Weights of a small encoder-decoder audio transcriber.
Model: encoder norm layernorm, encoder layers 8, decoder layers 10.
Training: normuon at rate 0.0034, batches of 64.
Data: trained on short read English sentences (LibriTTS-R), 26041 training examples, 18.7 epochs.
Rows from block 4 of the text decoder, named by matrix and row number. Rows with one number belong to one attention dimension. Each number is 128 + 32 x the weight over the matrix's rms, rounded and kept within 0 to 255. All counts start at 0.
# v: attention query, key and value (stacked) (decoder.blocks.4.attn.qkv.weight, 768x256, the v third), inputs 0-85
# proj: attention output (decoder.blocks.4.attn.proj.weight, 256x256, transposed), outputs 0-85
v.39 [186  58  91 136 171  95  92  91 147 141 124 116  94 175 118 115 131  85 149 203 149 187 114 116 196  99 107 130 108 142 143 139 163 122 174 149 126 127  97 149  97  84 138 121 101 139 149 129 175 144 128 116 112 111 130 118 124  81 104 180 115 165  99 168 154 127 182 153 113  94  90 140 183 121 112  95 101 170 138 164 125  95 100  85  83 108]
proj.39 [159 134  97 122 168 123 162  53 104 105 118 153 128 153 166 170 131 150 131  69 134 108 143 148  95 140 146 116 118 138 100 223 153  82 154  86 164 137 117  89 140 137 112 142 104 100 127 181 115 152 123 130 166 156 106 163 103 152 103 130 153 198 148 155 146 143 116 114 167 105 131 119  83  91 189 168  82  87 177  79 117 174 156 109 202 132]
v.40 [110 133  55 123 112 107  85  85 154 130 134 122 110 149 120  37 107 129  86 168 133  93 119 192 142 105 143 181  94 124 102 113 147 111 180 147 107 116 172  69 103  91 125 107 135 136 139 141 182 125 142 127 106 123 184  52 136 146 111 172 156  76 117 112 129 113 117 128  96  97 176 103 112 157  96 138 167 132 182 135 116 120 128 127 131 154]
proj.40 [116 174 108 161 117 120 138 148  99  90 148 149  75 124 127 149 106 132 147 134 120 121 139 101 144 155 162 101  93 132 126 148 154 139 159  74 138 198  79 118 144 125 100 159 150 152 168 123 147  84 113 112 138 116 109 166 165 132 149 116 122 160  87 137 118 110 162 134 115 151  94 153  87  62 103 129 126 100  72 151  97 101 160 139 101 108]
v.41 [144 181 118 131 126 142 101 178  96 154 140 169 127 148  95 173 154 158 109 107  70 141 132 141  63 131 158  93 141 171 140 141  84 130 152 197 150  87 137 144 181 140 163 101 101 150 153  95  95 129 141 136 115 128 196 151 119 139 125 137 221 128 142 100  89 163 168 142  85 132 134 141 120 128 118 137 117  97 145 110 114 109 166 107 183 117]
proj.41 [ 85 139 140 171 175 120 126 152 132 145 119 122 130  92 132  91  97 112 169 128 144 121 127 120 148  76 150  88 153 183  88  67 146 176 142  99 123  83 164  84 121 129 184 119 129  66 152 109 125  95  61 118 144 129  95 118 100 159  96 133  84 149 144 124 192 146 143 113 145 112 143 129 139 141 153 126 113 166 146 167 146 158  99 141 115 181]
v.42 [113 114 138 131  70 164 132 154 143  50 147 163 139  94  49 118 211 146 155 164 155 112 143  94 180  53  70 129 162 110 105 137 142 163 170 120 138 143 102 123 180 132 128  99 130 161 148 159 145 150 158 115 143 121 157 176 136 124 174 165 104 112 170 140 166 191 127 123 150 118 108 145 160 126 112 136 111 157 109 160 134 121 179 164 135 197]
proj.42 [117 158 123 128 140  98  87  61  99 193 177 108 156 170 160 117  94 167  86 107 113 171 147 128 142 159 100 127  92 156 165 129 113 146  94 150 114 140 151  79  88  93 158  88 163 173 149  93  93 130 117 106 116 140  94  98 157 121 101 119  98  64 126  76 147 103 146 141 115 151 139 132 107  62 128 129  70 120 147  48  27 145 104 134 125  75]
v.43 [145  79 125 144 148 186 136 157 114 153 163 150  70 104 115  91  67 207 139 109 194 144 164 101  76 132 133  88 170  75 135 140 219 128 152 129 121 156 153 154  84 140 162 132 144  87 159 117 165 131 165 142 130  90 111 141  76  70 109 132  85 122 132 136  58 121 131 132 113 149 135 111  57 176 149 115 134 161 155 178 130  89 104 115 153 121]
proj.43 [195 141 135  95 124 123 142  96 125 148 149 123 214  77 148 140 152 135 132 156 105  92 123 177 140  79 107 144 106 161  72  99  61 138  88 124 122  81 126  69 120 120 132 131 158 163 141 163 122 180  82 155 227 159 172 179 153 137 115 144 164 174 104 107 127 158 132 124  46 173 134 137 139 169  71 144  49 155 134 127 139 133 133 179 180 157]
v.44 [130 119 114  88 121 148 141 135  90 198 124 141  88 123  69 139  78 144 140 116  80 177 131 145 163 166 106 128 123 168 122 168 124 159  94  99 139 189  92 155 174 110 138 171 182  90 111 182 141 145 124 140 157 152 166 145 116 248 135 137  78  34 151 110 121 110 169 103 188 143 124  89 133 138 181  90  71 191 126  42 149 100 139 138 108 164]
proj.44 [151 132 106 153 145 103 145 123 183  87 147  99  65  88 124 120 120  35 110  89 162 125  47 149  98  50 136 139 133  10 126 160 131 152  39 105 135 109 134 119  72  99  69  72 117  86 134 138  96 101 171  91 177 128 111 105 127 117 114 157 173 136  68 147 175 178  91  73 152 143 107  99 143 154 186 123 112 145  76 183  80  94 142 149 124 144]
v.45 [168 108 106 107 153 119 174 148 123 104 125 138 105 150 135 124 122  66 102 103 121 129 145 128 131 110 184  59  97 125  32 176 150 107  99  97 129 102 120 132 171 121  79 162 138  58  85 132  99 122  75 102 161 152 109 179 132  74 129 135 166 151  37 118 114 185 124 140  82 123  93  62 126 117 130  84 132 135 168 125  88 116 141 177 160 121]
proj.45 [129 140 161 151 110 140 129 151 116 187 130 117 144 141 118 112 141 180 110 200 104 149 123 112 114 124 104 113  96  72  90  75 121 142 191 154 160 145 113 149 179 131 146 120 113 151 147 165 133 110 126 130  89 136  98  85 153 118  77 135 134  94 137 174 106 129 133 121 117 146 190 182 102 139 133 103  55  74 119 174 145 125  82 123 119  79]
v.46 [152 174 104 146 122 113 104 131  91 106 123 106  86  96 105 120 148 188 125 126 123 175 116  63  88 105 119  79 181 123 113 164  92 122 164  82 151 103 117 144 140  79 113 103 111 152 196 146 105 117  64 122 136 132 114 153 125 111 159 109 126 147 195 136 134 136 113 105 182 157  96 156 165  88  99 145 141  74  30 115 167 108  96 108 125  99]
proj.46 [ 87 163  99 109 109 137  92 105 145 155  95 180 143 184 107 165 139 119 113  97 155 131 152 131 152 181 133 121 155 120 110 114 110  82  96  44 141 169 127 116 139 123 158  94 112 135 179 135 121 132 121  74 171 119 154 148 160 133 128 142 140  56 121 131 146 157  86  89  71  87 161 100 106 196 102  82 138 137 185 110 108 159 112 156 166 144]
v.47 [163 132 124  97  95 180 136 141  74 107 119 158 152 124 170  56 180  88 117 176 205 151 140 123 123 124  68 133 114 120  85 139 219 106 139 197 165  83 178 179 113 102 192 137  81 131 195 187 109  95  99 116  61 136  84  96 149 142 118 175  56  86 100 145 135 156 135 117 129 139 143 162  90 175 133 154 110 163  94 157 162 182 148 210  70  47]
proj.47 [238 109 123 125 124 100  74 100  79 110 149 118 100 149 105 151 130 174 143 157 100  57 137 142 171 131 174 174 237  89  79 158  32 129 100  89 113  72 116  89 105 167 103 157  88 142  54 138 107 199 114 183 164 105 142 137 147 150 113  90 148 144 129 137 173 150 140 198 119 168 139 145 160 179 138 142 153  69  93 120 116 122 155  92 148 160]
v.48 [150 149 162 162 106 131 159  85 122 132 129 167 152 113  94 131 123 144 149 167  39 135 150 146  65 184 107 126 113 131  99 197 116  80 165 113  97 137  27 124 175 154 127  83  78 108 117 147 140 116  81  85 148 168  82  88 145 182  84  86 150 128  88 139 166  93 132 143 117 160 207 130 128 130 108 192 111 120 129 139 144 181 141 138 123 130]
proj.48 [107  96 110 134 143 176 104 152 115 163 186 123 157 206 122 105 108 103 129  98 100 145 158  96 116 114 141 164 164 101 141 101 111 135  93 137 111 129 135 138 128 123 141 118 116 124 109 116 122 117 174 142  93  56 163 166 103 116 197 179  80 103 129 124 146  84 130 124 124 107 110 144 178 144 137 153 199  78 120 142 100 110  65  75  92 104]
v.49 [123 140 185 147 120 119 136 131 150 126 144 130 159 131 122 123  95 160 107  97 137 144 153 102  80  68  67 122 205 116 134 178  84 116 115 103 130 100 122 145 153 169 168  76  80 120 176 170 151 149 100  96 139 123 153 181 117 119 195 104 176 127 126 166  99 113 130  92  94 144  95 124  96 134 175 125 114 146 139  82 146 103 146  90  99 101]
proj.49 [107 173 133 108 118 134 166 119 150 106 117 116 166 131 104 101 158 125 141 132 128 156  93 145 124 105 115 186 116 121 117 103 124 156 161 142 107 162 147  56  48 112 121  99  62 114  88  83  76 105 130 139 121 113 117 146 110 113 111 153  92 161 148  78 203 175 123 105  81  78 213 130 129 134 102 167  94 154 116 121 104  90 151 186 171 129]
v.50 [106 170 118 127 129 141 115 127  83  94 117 110  70  71 202 118 168  68 173 110 158  88 146 156 148 117 138 188 111 130 128 142 188 126 110 152 163 155 157 158 104  93 104 120  89 130 106  78 149 101 147 164  91 115 151  90 154  79 218 146  91 111 130 139 139 144 111 139  94 104 159 143  58  92 143  98 194 101 120  95 143 117 102 133 118 161]
proj.50 [131  82 158  69  96 156 169  83  96 104 123 136 120 163  74 173 171 196 121 135 123 114 105 105 169 169 158  90 178 147  90  93 108  65 136 115 161 171  86 126 151 133  91 113 174 110 137 153 100 132 126 135 157 115  75 143 121 100  81  99 151 168 108  90 124 202 137 187 102 118 106  80 175 139  95 127 126  97  99 141 111 127 129 126 121  88]
v.51 [ 62 148 136  96 135 126 140 134 138 158 110 138 144 126 146  58  91 139  93 147 124 176  77 188 143 156 151  77  72 126 145 157 157 149 170 117 138 135 121 111 141 161 127 178 142  92 161 146 100  89 139  75  91  81 142  97 185 190 135 129 123  94 138 119 155 142  96 154 135 176 113  97 135 129 120 108  85 153  96 115 193 117 162 167 113 173]
proj.51 [123  48 152 171 128 102 168 108 122 120 165 145 135 140 109 152 101 116 141 121 118 146 179 112 113 115  92 174 103  98 112 144 146 139 124 110 195 125 161 177  85 141  74  95 126 166 205 171 148 115 165  79 176  16 133 179 160  90 108 116 106 133 136 131  96 154 138 148 154 164 117 115 124  71 167 138 140 154 198 167  45 136 111 107 114 157]
v.52 [135 140 107 150 155 173  93 119 129 108  95 114 171 112 125 145 143 112  83 105 141 101 116 146 156 130 186 153 114 153 119 126 146 106 159 112 158  96 142 122 129 155 131 122  98 109 191 168 114 130 117 125 101 129 118 128  80 163 113 110 153 187 168 154  95 103 168 149 129 160  93 130 109  99 148  69 124  85 121 159 145 169 130 151 100 141]
proj.52 [ 76  67 130  94  98 114 148 126  98 171 163 129  95 117 132 155 116 155 140 152 132 154 141 101 105 105  71  86 142 139 124 100 167 154 134 149 124 157 119 104 120 138 155 147 102 135  77 153 116 119 117 159 142 124 127 126 176 126  84 155 145 105 164  98 115 120 128  77  97 128 145 139 134 124 145 116 119 160 178  83 121 131 133  96 170 116]
v.53 [ 47  69 120 108 105  87 130 181 131 101  99 144 112 152 115  72 113 135 115  80  64 119 132 101 122 113 165  88 122 137 137 120 129 146 125 160 177 133 114 149 103 133  90 115 147 169 121 204  82  78 143 147 166 136 122 133  82 131 142 136 133  98 149 122  77 138 101 113 114 124  99 125 106  89  97  93  98  60 105  64  81  81 183 168 166  95]
proj.53 [149 125 209 123 142  93 143  75 118 146 156 143 120 127  99 180 142  93 136 173 165  73  92 130 145  95 161 120  66 123 157 116 171 118 205 131  99 110 128 166 155  93 173 137 117 125 140 118 176 131  65 100 147 133 142 161 126 104 127 130 105 156  85 146  98 105 154 117 153 143 138 130 106  99  85  65 105 208 183 162  63 106 121 113 127 140]
v.54 [ 82  86 111 155 163 104 128 107  79  98 178  68 146  97 114 138 115  60 104 143 103 178 152 139 115 161  80  80  76 116 185  90 181 107 188 136 103 113 121  89 139 128 136  87 118 102 141  95 149  99 107 111 165  89 178  76 105 143  90 110  92 149  92  68 148  94 119 114 110 113 164  95 125 110 128  94 133 145  97  98 180  96  98 133  50 118]
proj.54 [153 107 115 135 104 131 174 159 137 183  83 138  93 145 126 146 100 112  80 124 131 100 120  65 101  86 108 154 127  88 129 110 124  96  67 111 122 139 108  61 145 148  88 159 152 134 144  88 163  99 179 197 120 147  83 145 137 117 145 120  82 121 159 158 131 159 104 100 155 142 104 150 147 104 171 138 164 101 131 102 132 143 116 135 172 111]
v.55 [114 147 134 138 170  68 171 113 108 124  70 120 151 116 164 147 141  86 142  20 165  91 143 189 127 128 102 147 176 176 155 116 145  98 172 127 136  62 194 105 159  89 144  75 176 172 133 183 161 139  96 171 113 137 106 104  83  70 147 127  91 113 148 135 157 138 146  95 136 112 109  93  96 103 114 142 148 121 105 152 115 100 113 137  45 156]
proj.55 [160 109 137  35 138 234 112 137 166 138 150 181  98 134  72 170 120 162 120 209 135 130 150 109 187 139 156 119  98 123 140 153 147  59 123 101  91 150 108 137 144 173  92 136 124 137 150  78 143 158 146 209 179 137 188 136 153 132 127 135 160 175 122 130 164 193  93 150  77 130 121 132 187 162 163  76 148 146 121  31 174 118 142 159 125 174]
v.56 [117 163 155 124 120 124 145  80 154 160   6 133 111  90  80 102 138 140 107 125 172 168 148 186 135  91 108 174 143 126  58 161 136 152  75 135 109 143 175 135  75 204 161 137 143 144 108 211 120  66 145 111 139 161 139 124 144 136 112 105 156  38  69 118 121 157 144 107 131 146  76 137 133 143 132 111 128 132  80  93 107 108 194 112 144 145]
proj.56 [ 84 133 171 119  73 110  90 190 181 124 229 106 186 162 123 188 150 152 141 177 162 117 117  82 120 144 152 110 143  85 176 180 140 138 180 127 192  99 163 118 132 148  91  74 132 104 112  92 120 154 137  84 133 135 112 140 143 107 116 164  94 160 177 150  97 150 121 104 144 113 199 139 164 116 138 143 104 169 203  97 108  77 137 153 153  97]
v.57 [215 128 163 104 118 154  96 108 123 130 131 151  99 110 165 172 196 149 104 147 110 110 144 102 104 144  81 147 120 115 116 213  75  99 134  76 179 103 154 116 138 117 119  83 116  92 143  81 111 160 141 111 107 101 190 121 194 118 102 122 148  92 136 130 126  99 128 170  50  99 123 117 128 112 148 100 148 125 186 141 157  74 164 123 125  75]
proj.57 [ 66 146  61 171 122 119 120 138 125  82  60  73 173 152 108  69 151 133 138  98 166 101  98  53 118 157 117 128 115 141 221  96 141  89  96 110  98 130 102 160 135  61 109 127 171 183 168 159 123  53 106 111 138 138 126 128 143 115 108  88  97 190  84 147  93 238 152 157 123 139  82 121 146 175 142 134  89 138  69 140  88 101  76  94 126 179]
v.58 [ 81 139 106  38 111 139 170 160 159 151 169 127 183  97 136 116 140 101 161 129 143 166 169 114 105 110 135 111 127  95 179 141  89 165  89 155 111 126 220 174 105  80 162 124 132 163 101 178 122 134  98 103  78 146 139 127 120 153 124 103 128  56 153  59  83 103 134 146 149 178 184 182 130 134  82 103  73  81  77 133 196 119 203 162 121 150]
proj.58 [160 135 155 166 158  19  67 103 158 127  99 195 125 104 168 166 103 107  90 137 136 155  99 105 116 118 153 161 134 158  81  68  52 130 211 145 122 128  96 114  68 182  74  42 132  53 167 116 167 121 106 118 131 152  73  88 144 136 133 141  76 150 154 160  96  78 158 119 103  97 142 133 186 184 134 126 202 188 153 164  70 132 112 150  72 189]
v.59 [119 169 120 108 149 131 142 153  90  90 166  42 150 186  93 174 142 106 179 139 116 162 129 138 152  96 137 165 117 114 168 162  64  82 119 105  94  96 175 120 158  79 119 149 147 154 122 115 138 139 125 105  88  99 173 113 114 116 150 109 150 145 115 163 110  31 126 125 147 122 161 118 133 121  79 100 169  45 144 139 147 166 183  99 160 103]
proj.59 [126 148  82 178 154  74  82 139 105 123 109 151 125 116 142 117 162  91 107 177 140 105 121  85 126 143  71 146 171 151 133 126 194 146 123 152 140 167 151  47 101 123  90 104 151  72 118 110 138 110 172  79  63 124 139 168 169 145 130 152  85 156 123 108 146 234 159  73 107 120  96  98 113 179 105 157 179 180 131 116 112 149 182  64  82 131]
v.60 [152 150 104 138 111 139 130 106 168 141 101 150 191 191 159 117 130 111 120 113 106 131 146 111 124 186 140 113 119 114 124  89 115  80 100 113 165 171 129 122 124 124 176 148 127 149 105  92 122 119  65 168 165  61  98 145 153 148 104 114 127  97 133 116 199 106  97  99 128 108 118 110 193 127 119 115 155  80 136  88  98  81  68 116 126  80]
proj.60 [ 71 121 146 186 125 115 165 139 185 122 177 139  91  80 104 121 131 156 128  95 120 138 161 168  80 153 172 118 144 125 114 115 114 145 100 127 102  74 174 145 115 126 102 159 123  96 130 101 174 172 183 124 131 196 161 126  83 148 170 146 121 118 134 150 156  85 167 120 101 146 111  78 123  91  82 155  92 126 126 188 154 163 134 121 107 191]
v.61 [162 109 142 113 126 130  98  84  97 158 116 127 117 144 193 162 225 133 144 143 105 138 108  84 121 154 104 116  98 121 161 114 112 164 128 119 138 132 161  99  84 107 138 113 126 115 116 159 114 137 123  97 161 134 175 110 127 107  87 157 163 131 133 139 192 128 149 165 128  99 120 149 127 144 111 151 134 159 164 121 171 137  65 127 165 103]
proj.61 [ 87 133  72 118 132 133  94 145 127  76 153 157 164 117 169 105  63 127 107  50 161 141 150 130  93 126  96 172  77 120 106 116  67 124  98 130 137  94 134 166 157 125 143 128 174 155  92 129 122 103 144 140 138 144 106  90  98 146  91 183 163 146 138 162 123 138 144 140  97 137 119 124 125 180 165 152 138 150 121 110 129 178 102 148 125 116]
v.62 [ 79 152 150  59  71 143 128 160 129  87 116 179 149 155 161  77 156 146 109 115  88 140 105  91 129  43 172  91 109 187 153 182  92 119 110 156 120  65 102 121 132 143 200 187 180 129 119 115 133 153 123 117 141 168 147 198 132 161 120 134 172 125 119 132 160 172  59 129 151 159 111 101 115 156 114  99 121 133 140 143 117 155 132 160 141 127]
proj.62 [167 106 136 147 146 114 101 135 167 123 179 121 123 191 121 139  82  83 145 141 138 145 147 146 131  79 139 145 148  93 151 130 106 130 171 119 147 141 137 153 143 158  65  89 159  66 133 144  71 160 128 140 137  83 130 128 139  60 136 113  97  96 144 144 109  65 231 160 148 121 143 156 131  78  86  82  99 145 121 147  70 103 118 171  63 145]
v.63 [122 166 104 104 133 143 132 110 147 153 127 109 152 120 146 187 115  80 170 126 168 153 126 198 172 138 168 136  96 175 111 159 132 167 129 139  95  97 110 160 153 155 155 113 120 121 136  95 108 115 133 148  74 161 106 107 163  55 156 154 109 103  95 168 144 106 109 110 112  97 143 117 110 125 132 108 118 157 113 153 116 183 164 113 149 162]
proj.63 [112  87 112 162 131  82 112  86 130 111 113 120 112 113 100 113 169 162 146 181 101 138  94 123 169  92 122  82 126 155  86 143 146 111 129 113 144 158 128 126 165 125  77  99 157 131 159 141  85  91  94  98 136  82 124 137 181 170 127 141 104 113 153 125 144 149 117 147 160 164 119 143 130 127 110 194 172 116 174 131  81 103 146 120  97 118]
v.64 [126 119 136 137  94 143  90 123 159 159 112  77  86 136  69  72  94  91 145 122  87  82 127  82  90  81  95 174 132 137 101  93 121 165 140 137 166 134  91 129  59 130 135 160 149 161 100  93 173  88 113 156 226 142 166  93 158 183  81 121 137 194 134  92 176 125  55 138 125 104  92 132 116 111  73 150 159 147 213  80 126  80 131 202 172 164]
proj.64 [103 106 162  82 126 140 140 137 113 171  25 164 210 103 120 144 134  64 103 104  98 125 158 165 133 153 138 130  37  74 132 148  54  62 104 129 107 148 167 104 200 155 132 174 157  72 173 103  77 150 162 131 178  91  70 105 152 135 217 109  86  75  94 131 124 156 133 143 126 153 139  87 178 193  93 167 134 171 151 112 102 118 137 106 185 158]
v.65 [ 82 139 126 128 119 141 114  97 135  98 118  86 154 172 105 148  89 122 147 151 167  84 107 193 124 126 109  79  96 174 109 139  84  65 115 132 167 124 171 152  99  99 140 167 138  87 127 127  86 169 159 162 139  96  71 140  98 166 135 131 208 117 104 144 147 114 143 118 125 114  97 217  96 137  76 152 167 116 128 102 135 102 106 129 144  92]
proj.65 [124 100 111 122 113 114 144  97  88 147 136 102 105 165 161 144 171 100 115  84 141 147 110  98 127 113 161  81 169 137 139  69 145 111 106 127 108 120  90  73 147 116 141 140 115 138 143 151 181 187  64 105  94  48 182 154 154 139 180 131 108 136 137 118  86 127 142  98 114 163 102 140 112 122  75 108 117 129  62 149 123 111 134 141  47  94]
v.66 [ 90 139 113  87 103  96 151 185 110 139 129 129 199 127 165 107 114 197 116 140 167 157 111 135 192 107 152 147 123 157 121 188 116 109 100 135 116 190 105 115 125 123  71 184 114 101 151 136  96 139 115 103 162 118 153 115 121  82 102 125  71 168 132 167 132 121 117  79  63 144  76 200 123 171  99  65 168 143 110 123 155 105  86 114 119 123]
proj.66 [124 154 122  98  96 177 130  90 114 131 160 162  87 140 102 161 144 100  94  90 100  94 132 131 145 100 137 115 108 100 149 121 165 128 133  98  55 141  92 109  88 136 177 129 114  71 109 125 145 130 148 116 121 105 176 151 126 193  67  81 110 112 204 149  99 137 143 156 127 111 157  44  71 127 161 112  95 176 101  98 138 121 131  83 146 120]
v.67 [166  95 165 118 117 137 121  98 115 175  82 133 127  92 123 135 181 167 176 122 142 171 152 169 134 126  89 114 106 147 148 140 109 113 156 151 149 106 138 142 160 113 162  75  85  90 136 157  86 103 115 203 161 158  87 120 145 113 152 108 106 116 143 172 106 159 133 115 197  73 110  77 116  88 145 139  97 129 171  74 157  93 130 135 130 148]
proj.67 [126 122  94  86 137 149 108 174 110 116 158 156 116 160 134 121 103 114  62 125 108  97  93 131 146 127 114 158 150 179 121  61 156 127  96 153 164 144  90  84 144 144  93  96 153 166 175 144 169 114 148 150 100 145 125 157 122 145 140 163 111 110 138 110 151  69 131  95 143 174 122 126 123 107 105 162 136 135 134 188 108 144 106 113  68  85]
v.68 [104 150 112 157 198 138 152  63 129 114 168 133 135 144 141 166  96 177 118 117 154 134 125 103 170 118 143 115 120  96  89 109 141 178 102 141 143 170 145 129 102 129 123  83 153 182 136  83 131 176 153 118 220 102 173 111  96 131  77 162  96 114 102  70 102  49 141 139 106  92 131  91 166 137 116 162 163  41  98 140  87 128 140 122 132 131]
proj.68 [ 90  86 135 140 147  99 168 171 152 187 112 136  95 157 124 108 132 151 162 116 170  97 183 177 103 159 109 127  96 146 123 132 168 123 149 137 159 156 145 191 140 124  98 111 131 130 112 135 115 106 167 129 155 103 110 176 119 152 153 117 176 130 116 147 110 150  96 139 124 163 118 109 137 183 181  83  93 139 157 153 144 138 137 144 163 208]
v.69 [ 96 119 122  64  53 110 128  95 135 114  88 162  96 161 112 197  92 110 122 179 127 187 133 138 131 184 149  86  66 103  89 196 153  80 119 121 128 141 135 125  95 157  85 179 135 113 112 152 107 138 153 162 105 153 167  93  99 117 197  83 153 125 128 149  83 183 144 124 111 106 117 188 142 123 188 118 107 142 165 114  92 132 134 143  75 147]
proj.69 [138 139 151 127 190 117  95 151 126 157 124 130 172 133 145 101 145 104 102 104  94 140  85 118 100  87 119 148 115 149 144 106 111 178 151 139 158 153 139  71 171 114 237 136  47 119 141  76 158 113  52 106 109 166  93 132 115 201  76 107  99 183 101  81 134 123 203 115 116 131 154 116  68 154  86 120 128 113  75  84  97 106 164 117 121  77]
v.70 [103 222 126 140 143 121 123 102 151  87 155 140  57 165 131 167 104 131 129 168 170 143 124 192 162 101 145 122 158 156 186  98 142 101 130 150 122  97 146 113  90 175 114 147 158 159 145 184 136 201 123 121 192 123 166 145  91 144 176 144 109  67 129 148 155 112 116 232 133 113 140 115 169 178 118 147 125 117 112 127 139 110 128 123 157 104]
proj.70 [130  62 102 121 127 136 138 147 104 189  94 103 105 160 144 113  82 124 145 113  60 111 161  88  99 127 149 131 125 110  89 109 155 169 143  69 138 144 109 122 108 102 185 123  97 134  51 200 139 130 157 168  87 133  77 110 196 141 134 135 132 100 127 106 152 146 166  63 107 140  89  93 145 175 189 121  98 142  97 168  99 104 129 109  44 158]
v.71 [122 147 125 149 160 189 148 132 154 138 113 155 171 108 154 162  89 127 108 105 150 114 135 103 152  78 152 101  71 119 105 121 190 113  61  90 126 167 132 112 145 103 151 124  86 174 109 176 103 165 111 165 171 112 123  94 191  88 113 116 150 116  99 104 116 119  99 139 120 176 194 153 126 169 159 121 166 162 113 128 131 147 117 147  93 122]
proj.71 [132 166 100  89 164  99 132 155 145 119 142  95  64 176 130 109 113 109 152  90  98 162 143 165  93 170 114 129 174  77 159 184 148  88 132 124  98  85 196 166 112 177  93 139 186 163 142  53 133  47 136 179 142 148 145 156 115 173 133  92 158 130  91 127 113  80 193 108 130  93 104  80 141  92 132 106  55  99 150 117 118 103 109 130 137 146]
v.72 [173 159 204 187 118 139  98 105 196 131 128 113 121 180 100  64  99 177 156 157 129 125 122  80 126 183 177 142 128  72 138  99  93 145  79 144 124 166 137  68 176 101 114 156 125  91 149 200 139 109 117 113 150 115 103 162 115 113  94 112 149 152 138  97 163 146 129 115 132  86 113  87 158 141 147 122 125 112 129 112 151 104 119 112 146  80]
proj.72 [117 129 110 103 100 185 153  45 141 129 119 118 144 107 150 130 127 171 118 116 171 120 174 158 134  98 124 137 123 161 132 122 116 121 117  96 100 105 160 128  71 112  67 118 112 136 121  42 107 149 153  89 126 147 145 140 159 148 146 141 122  81 141 175 106 130 128 138 143 174 127 193 130 163 134 107 132 111 100 102 154 161 103 137 153 143]
v.73 [ 99 177 157 141 120  88 170 189 102 105  98 133 198 102 202 197 172 152  86 116 159 177 134 113 189 148 146 113 152 103 105 131 149 103 111 138  78 112 159 136 134  60 112  86 157 165 179 150  48 155 136 114 152 151 149 135 206 144 138 143 164  85 194 126 164 101 121 135 100 178 129 138  66 206 130 148  72 137  84  83 117 172 164 146 122  73]
proj.73 [181 102 103 138 154 138 111 171 164 128 153 187  54  99  88 128 149 171 142 152 104 121 127 141 114 140 152  98 148  70 180 148 145 123 175 156 168  75 109 154  58 163 103  86 147 111  83 149  77  82  98 161  65 142 120 104  70 183 120 108 156 189 100 117 123 109 142 162 154 136 129 119 116 124 163 117 147 146 155 138 114  88 144 107 125 182]
v.74 [168 138 105 112 109 170 135 135  96 130 153  74 141 136  87  89 132 193  92 156 114 164  72 107 100  81 125 129 162  94 151 120 180 164  75 122  90 122 107 192  97 113 192 127 134  73 132 163  79 135 112 149  95 133 124 170 147 116  22 122 152 130 117 124 134  98 114 121 150  82 109 132 112 132 109  79 222 147 127 121 140  72 141 128 149  94]
proj.74 [152 159 162 137 188 128 138 112 149 131 155 140 134 149 149 175 142  91 174 108 166  77 165 150 177 123 146 126 128 103 156 144 133 110 117 156 144 177 149 140 106 145 107 103 140 188 132 104 152 151  87 119 141  95 103 103 121 110 163 129  97  53 166 136  78 126 111  83 118 123 136 133 155 110 146 160 122 100 162 118 182 176  98 142  89 103]
v.75 [120 139 146  92 129 150 133  90 137 126 147 129 130  63 152 120 120 160 125  78 160  88 112  96 153 150 130 114 144 127 125 141  48 124 147 146 119 172 155 153  89  97 106 106 147 117 214 154 229 158 130 109 126  98 114 121 137 139 128 117 157 157 156 101 160 119 151 138 136 120 143 110 155 116  97 168  70 116 158 167 142 174  82  89 225 122]
proj.75 [117 106 147 129 164 123 108  96 141 143 116 176 108 158 107 101 129  84  89 194 153 109 170 154 142 123 129 126 119 150 113  91 137  76  98 135 162 127  99 101 125 150 142 146 171 137  72 123  80 129 155 196 108 166 132 149 110 171 138 143  84 110  90 118 123 123 131 195  75 149 139  94 123 162 161  47 175 207 129  96 172  98 132 151 144 156]
v.76 [116 174 144  96  78  59 124 189 201  73  90 119 149 131 128 147  80 125 136 100 149 138  98  42 173 113 125 142 156 138 154 136 156 153 164 139 157 112 122 105  83  97 154 147 126  93  96 135 180 164 123  83 149 141 155  72  65 167 133 108 103 140 112 158 163 102 106 141 163 106 141 140 144 126 123 144 101 144 170  87 166  89 117 138 143 159]
proj.76 [142  97  86  94 132 166 124  57  57 145  96 100 136 159 128 124  98 161 158 155 122 105 163 142 155 132 123  77 106 140 128 177 123  65  82 109 124 109 119 158 168 168 168 210  97 143  25 125 147 116 211 157  84 134  95 125 158 142  70 169  99  90 146 192  65 136 141 124 147 163 137 127 117 129 157 125 138 170 149 136  56 157 129 169 113 168]
v.77 [118  74 109 155  77  93 108  82 132 114  91  59 103 162 109 120 123 101 109 113 149 107 130  89  99 153 101 127  72 100 146 136 143 175 178 161 161 170  86 138 125 120 161 137 169 119 168 124 154 120  99 115 132 123 117 111  42 144  96 101 148 112 155 142 129  92 167 109 130  94  67  78 120 157 111 105 150 156 155 118  84 115 108 156 171 156]
proj.77 [143 120 145 133  88 148 142 118 138 158 178 136 167 106 153 134 105 153 203 125 105  91 126 121 192 149 127 156 135 175  99  93  79  77  75 136 143  75 149 151 179 113  64 120 140  95 127  98 149 178 174 115 128 132 170 145 164  94 154 134 114 108 182 138 123 145  61 157 119 177 175 151 197  93 115 116 146 130 103 133 144 165 185 128 150 129]
v.78 [112 140  86 142 131 123 110 101 119 123 190 103 111  66 118 146  85 128 153 103 167 131 168  68 199  72 146 126  72 172 104  97 103 154  85  55 159 154 137  65  97 151 127 128 125 154 133  97 150 171 177 105 144 111 125 160 131 162  83 173 155 171 160  67 144 113 127 138  93  91 163 105 130 136 103 120 145 181 181 127  86 124  99  60 146  85]
proj.78 [141  51 175 125 136 108 162 133  63 203 105 183  99 158 106  98 144 129  73 173 162 156 148  80 108 113  63 135 167 111 119 141 177 110 152 101  86 146 148 143 131 108 121 168 161  95 151  77 129 161 155 163  95 117 150 157 125 189 155 145 120 153 104 160 122 123 182 132 164 123  97 110 108  85 164 140 121 130 134  95 181 183 130 143 159 189]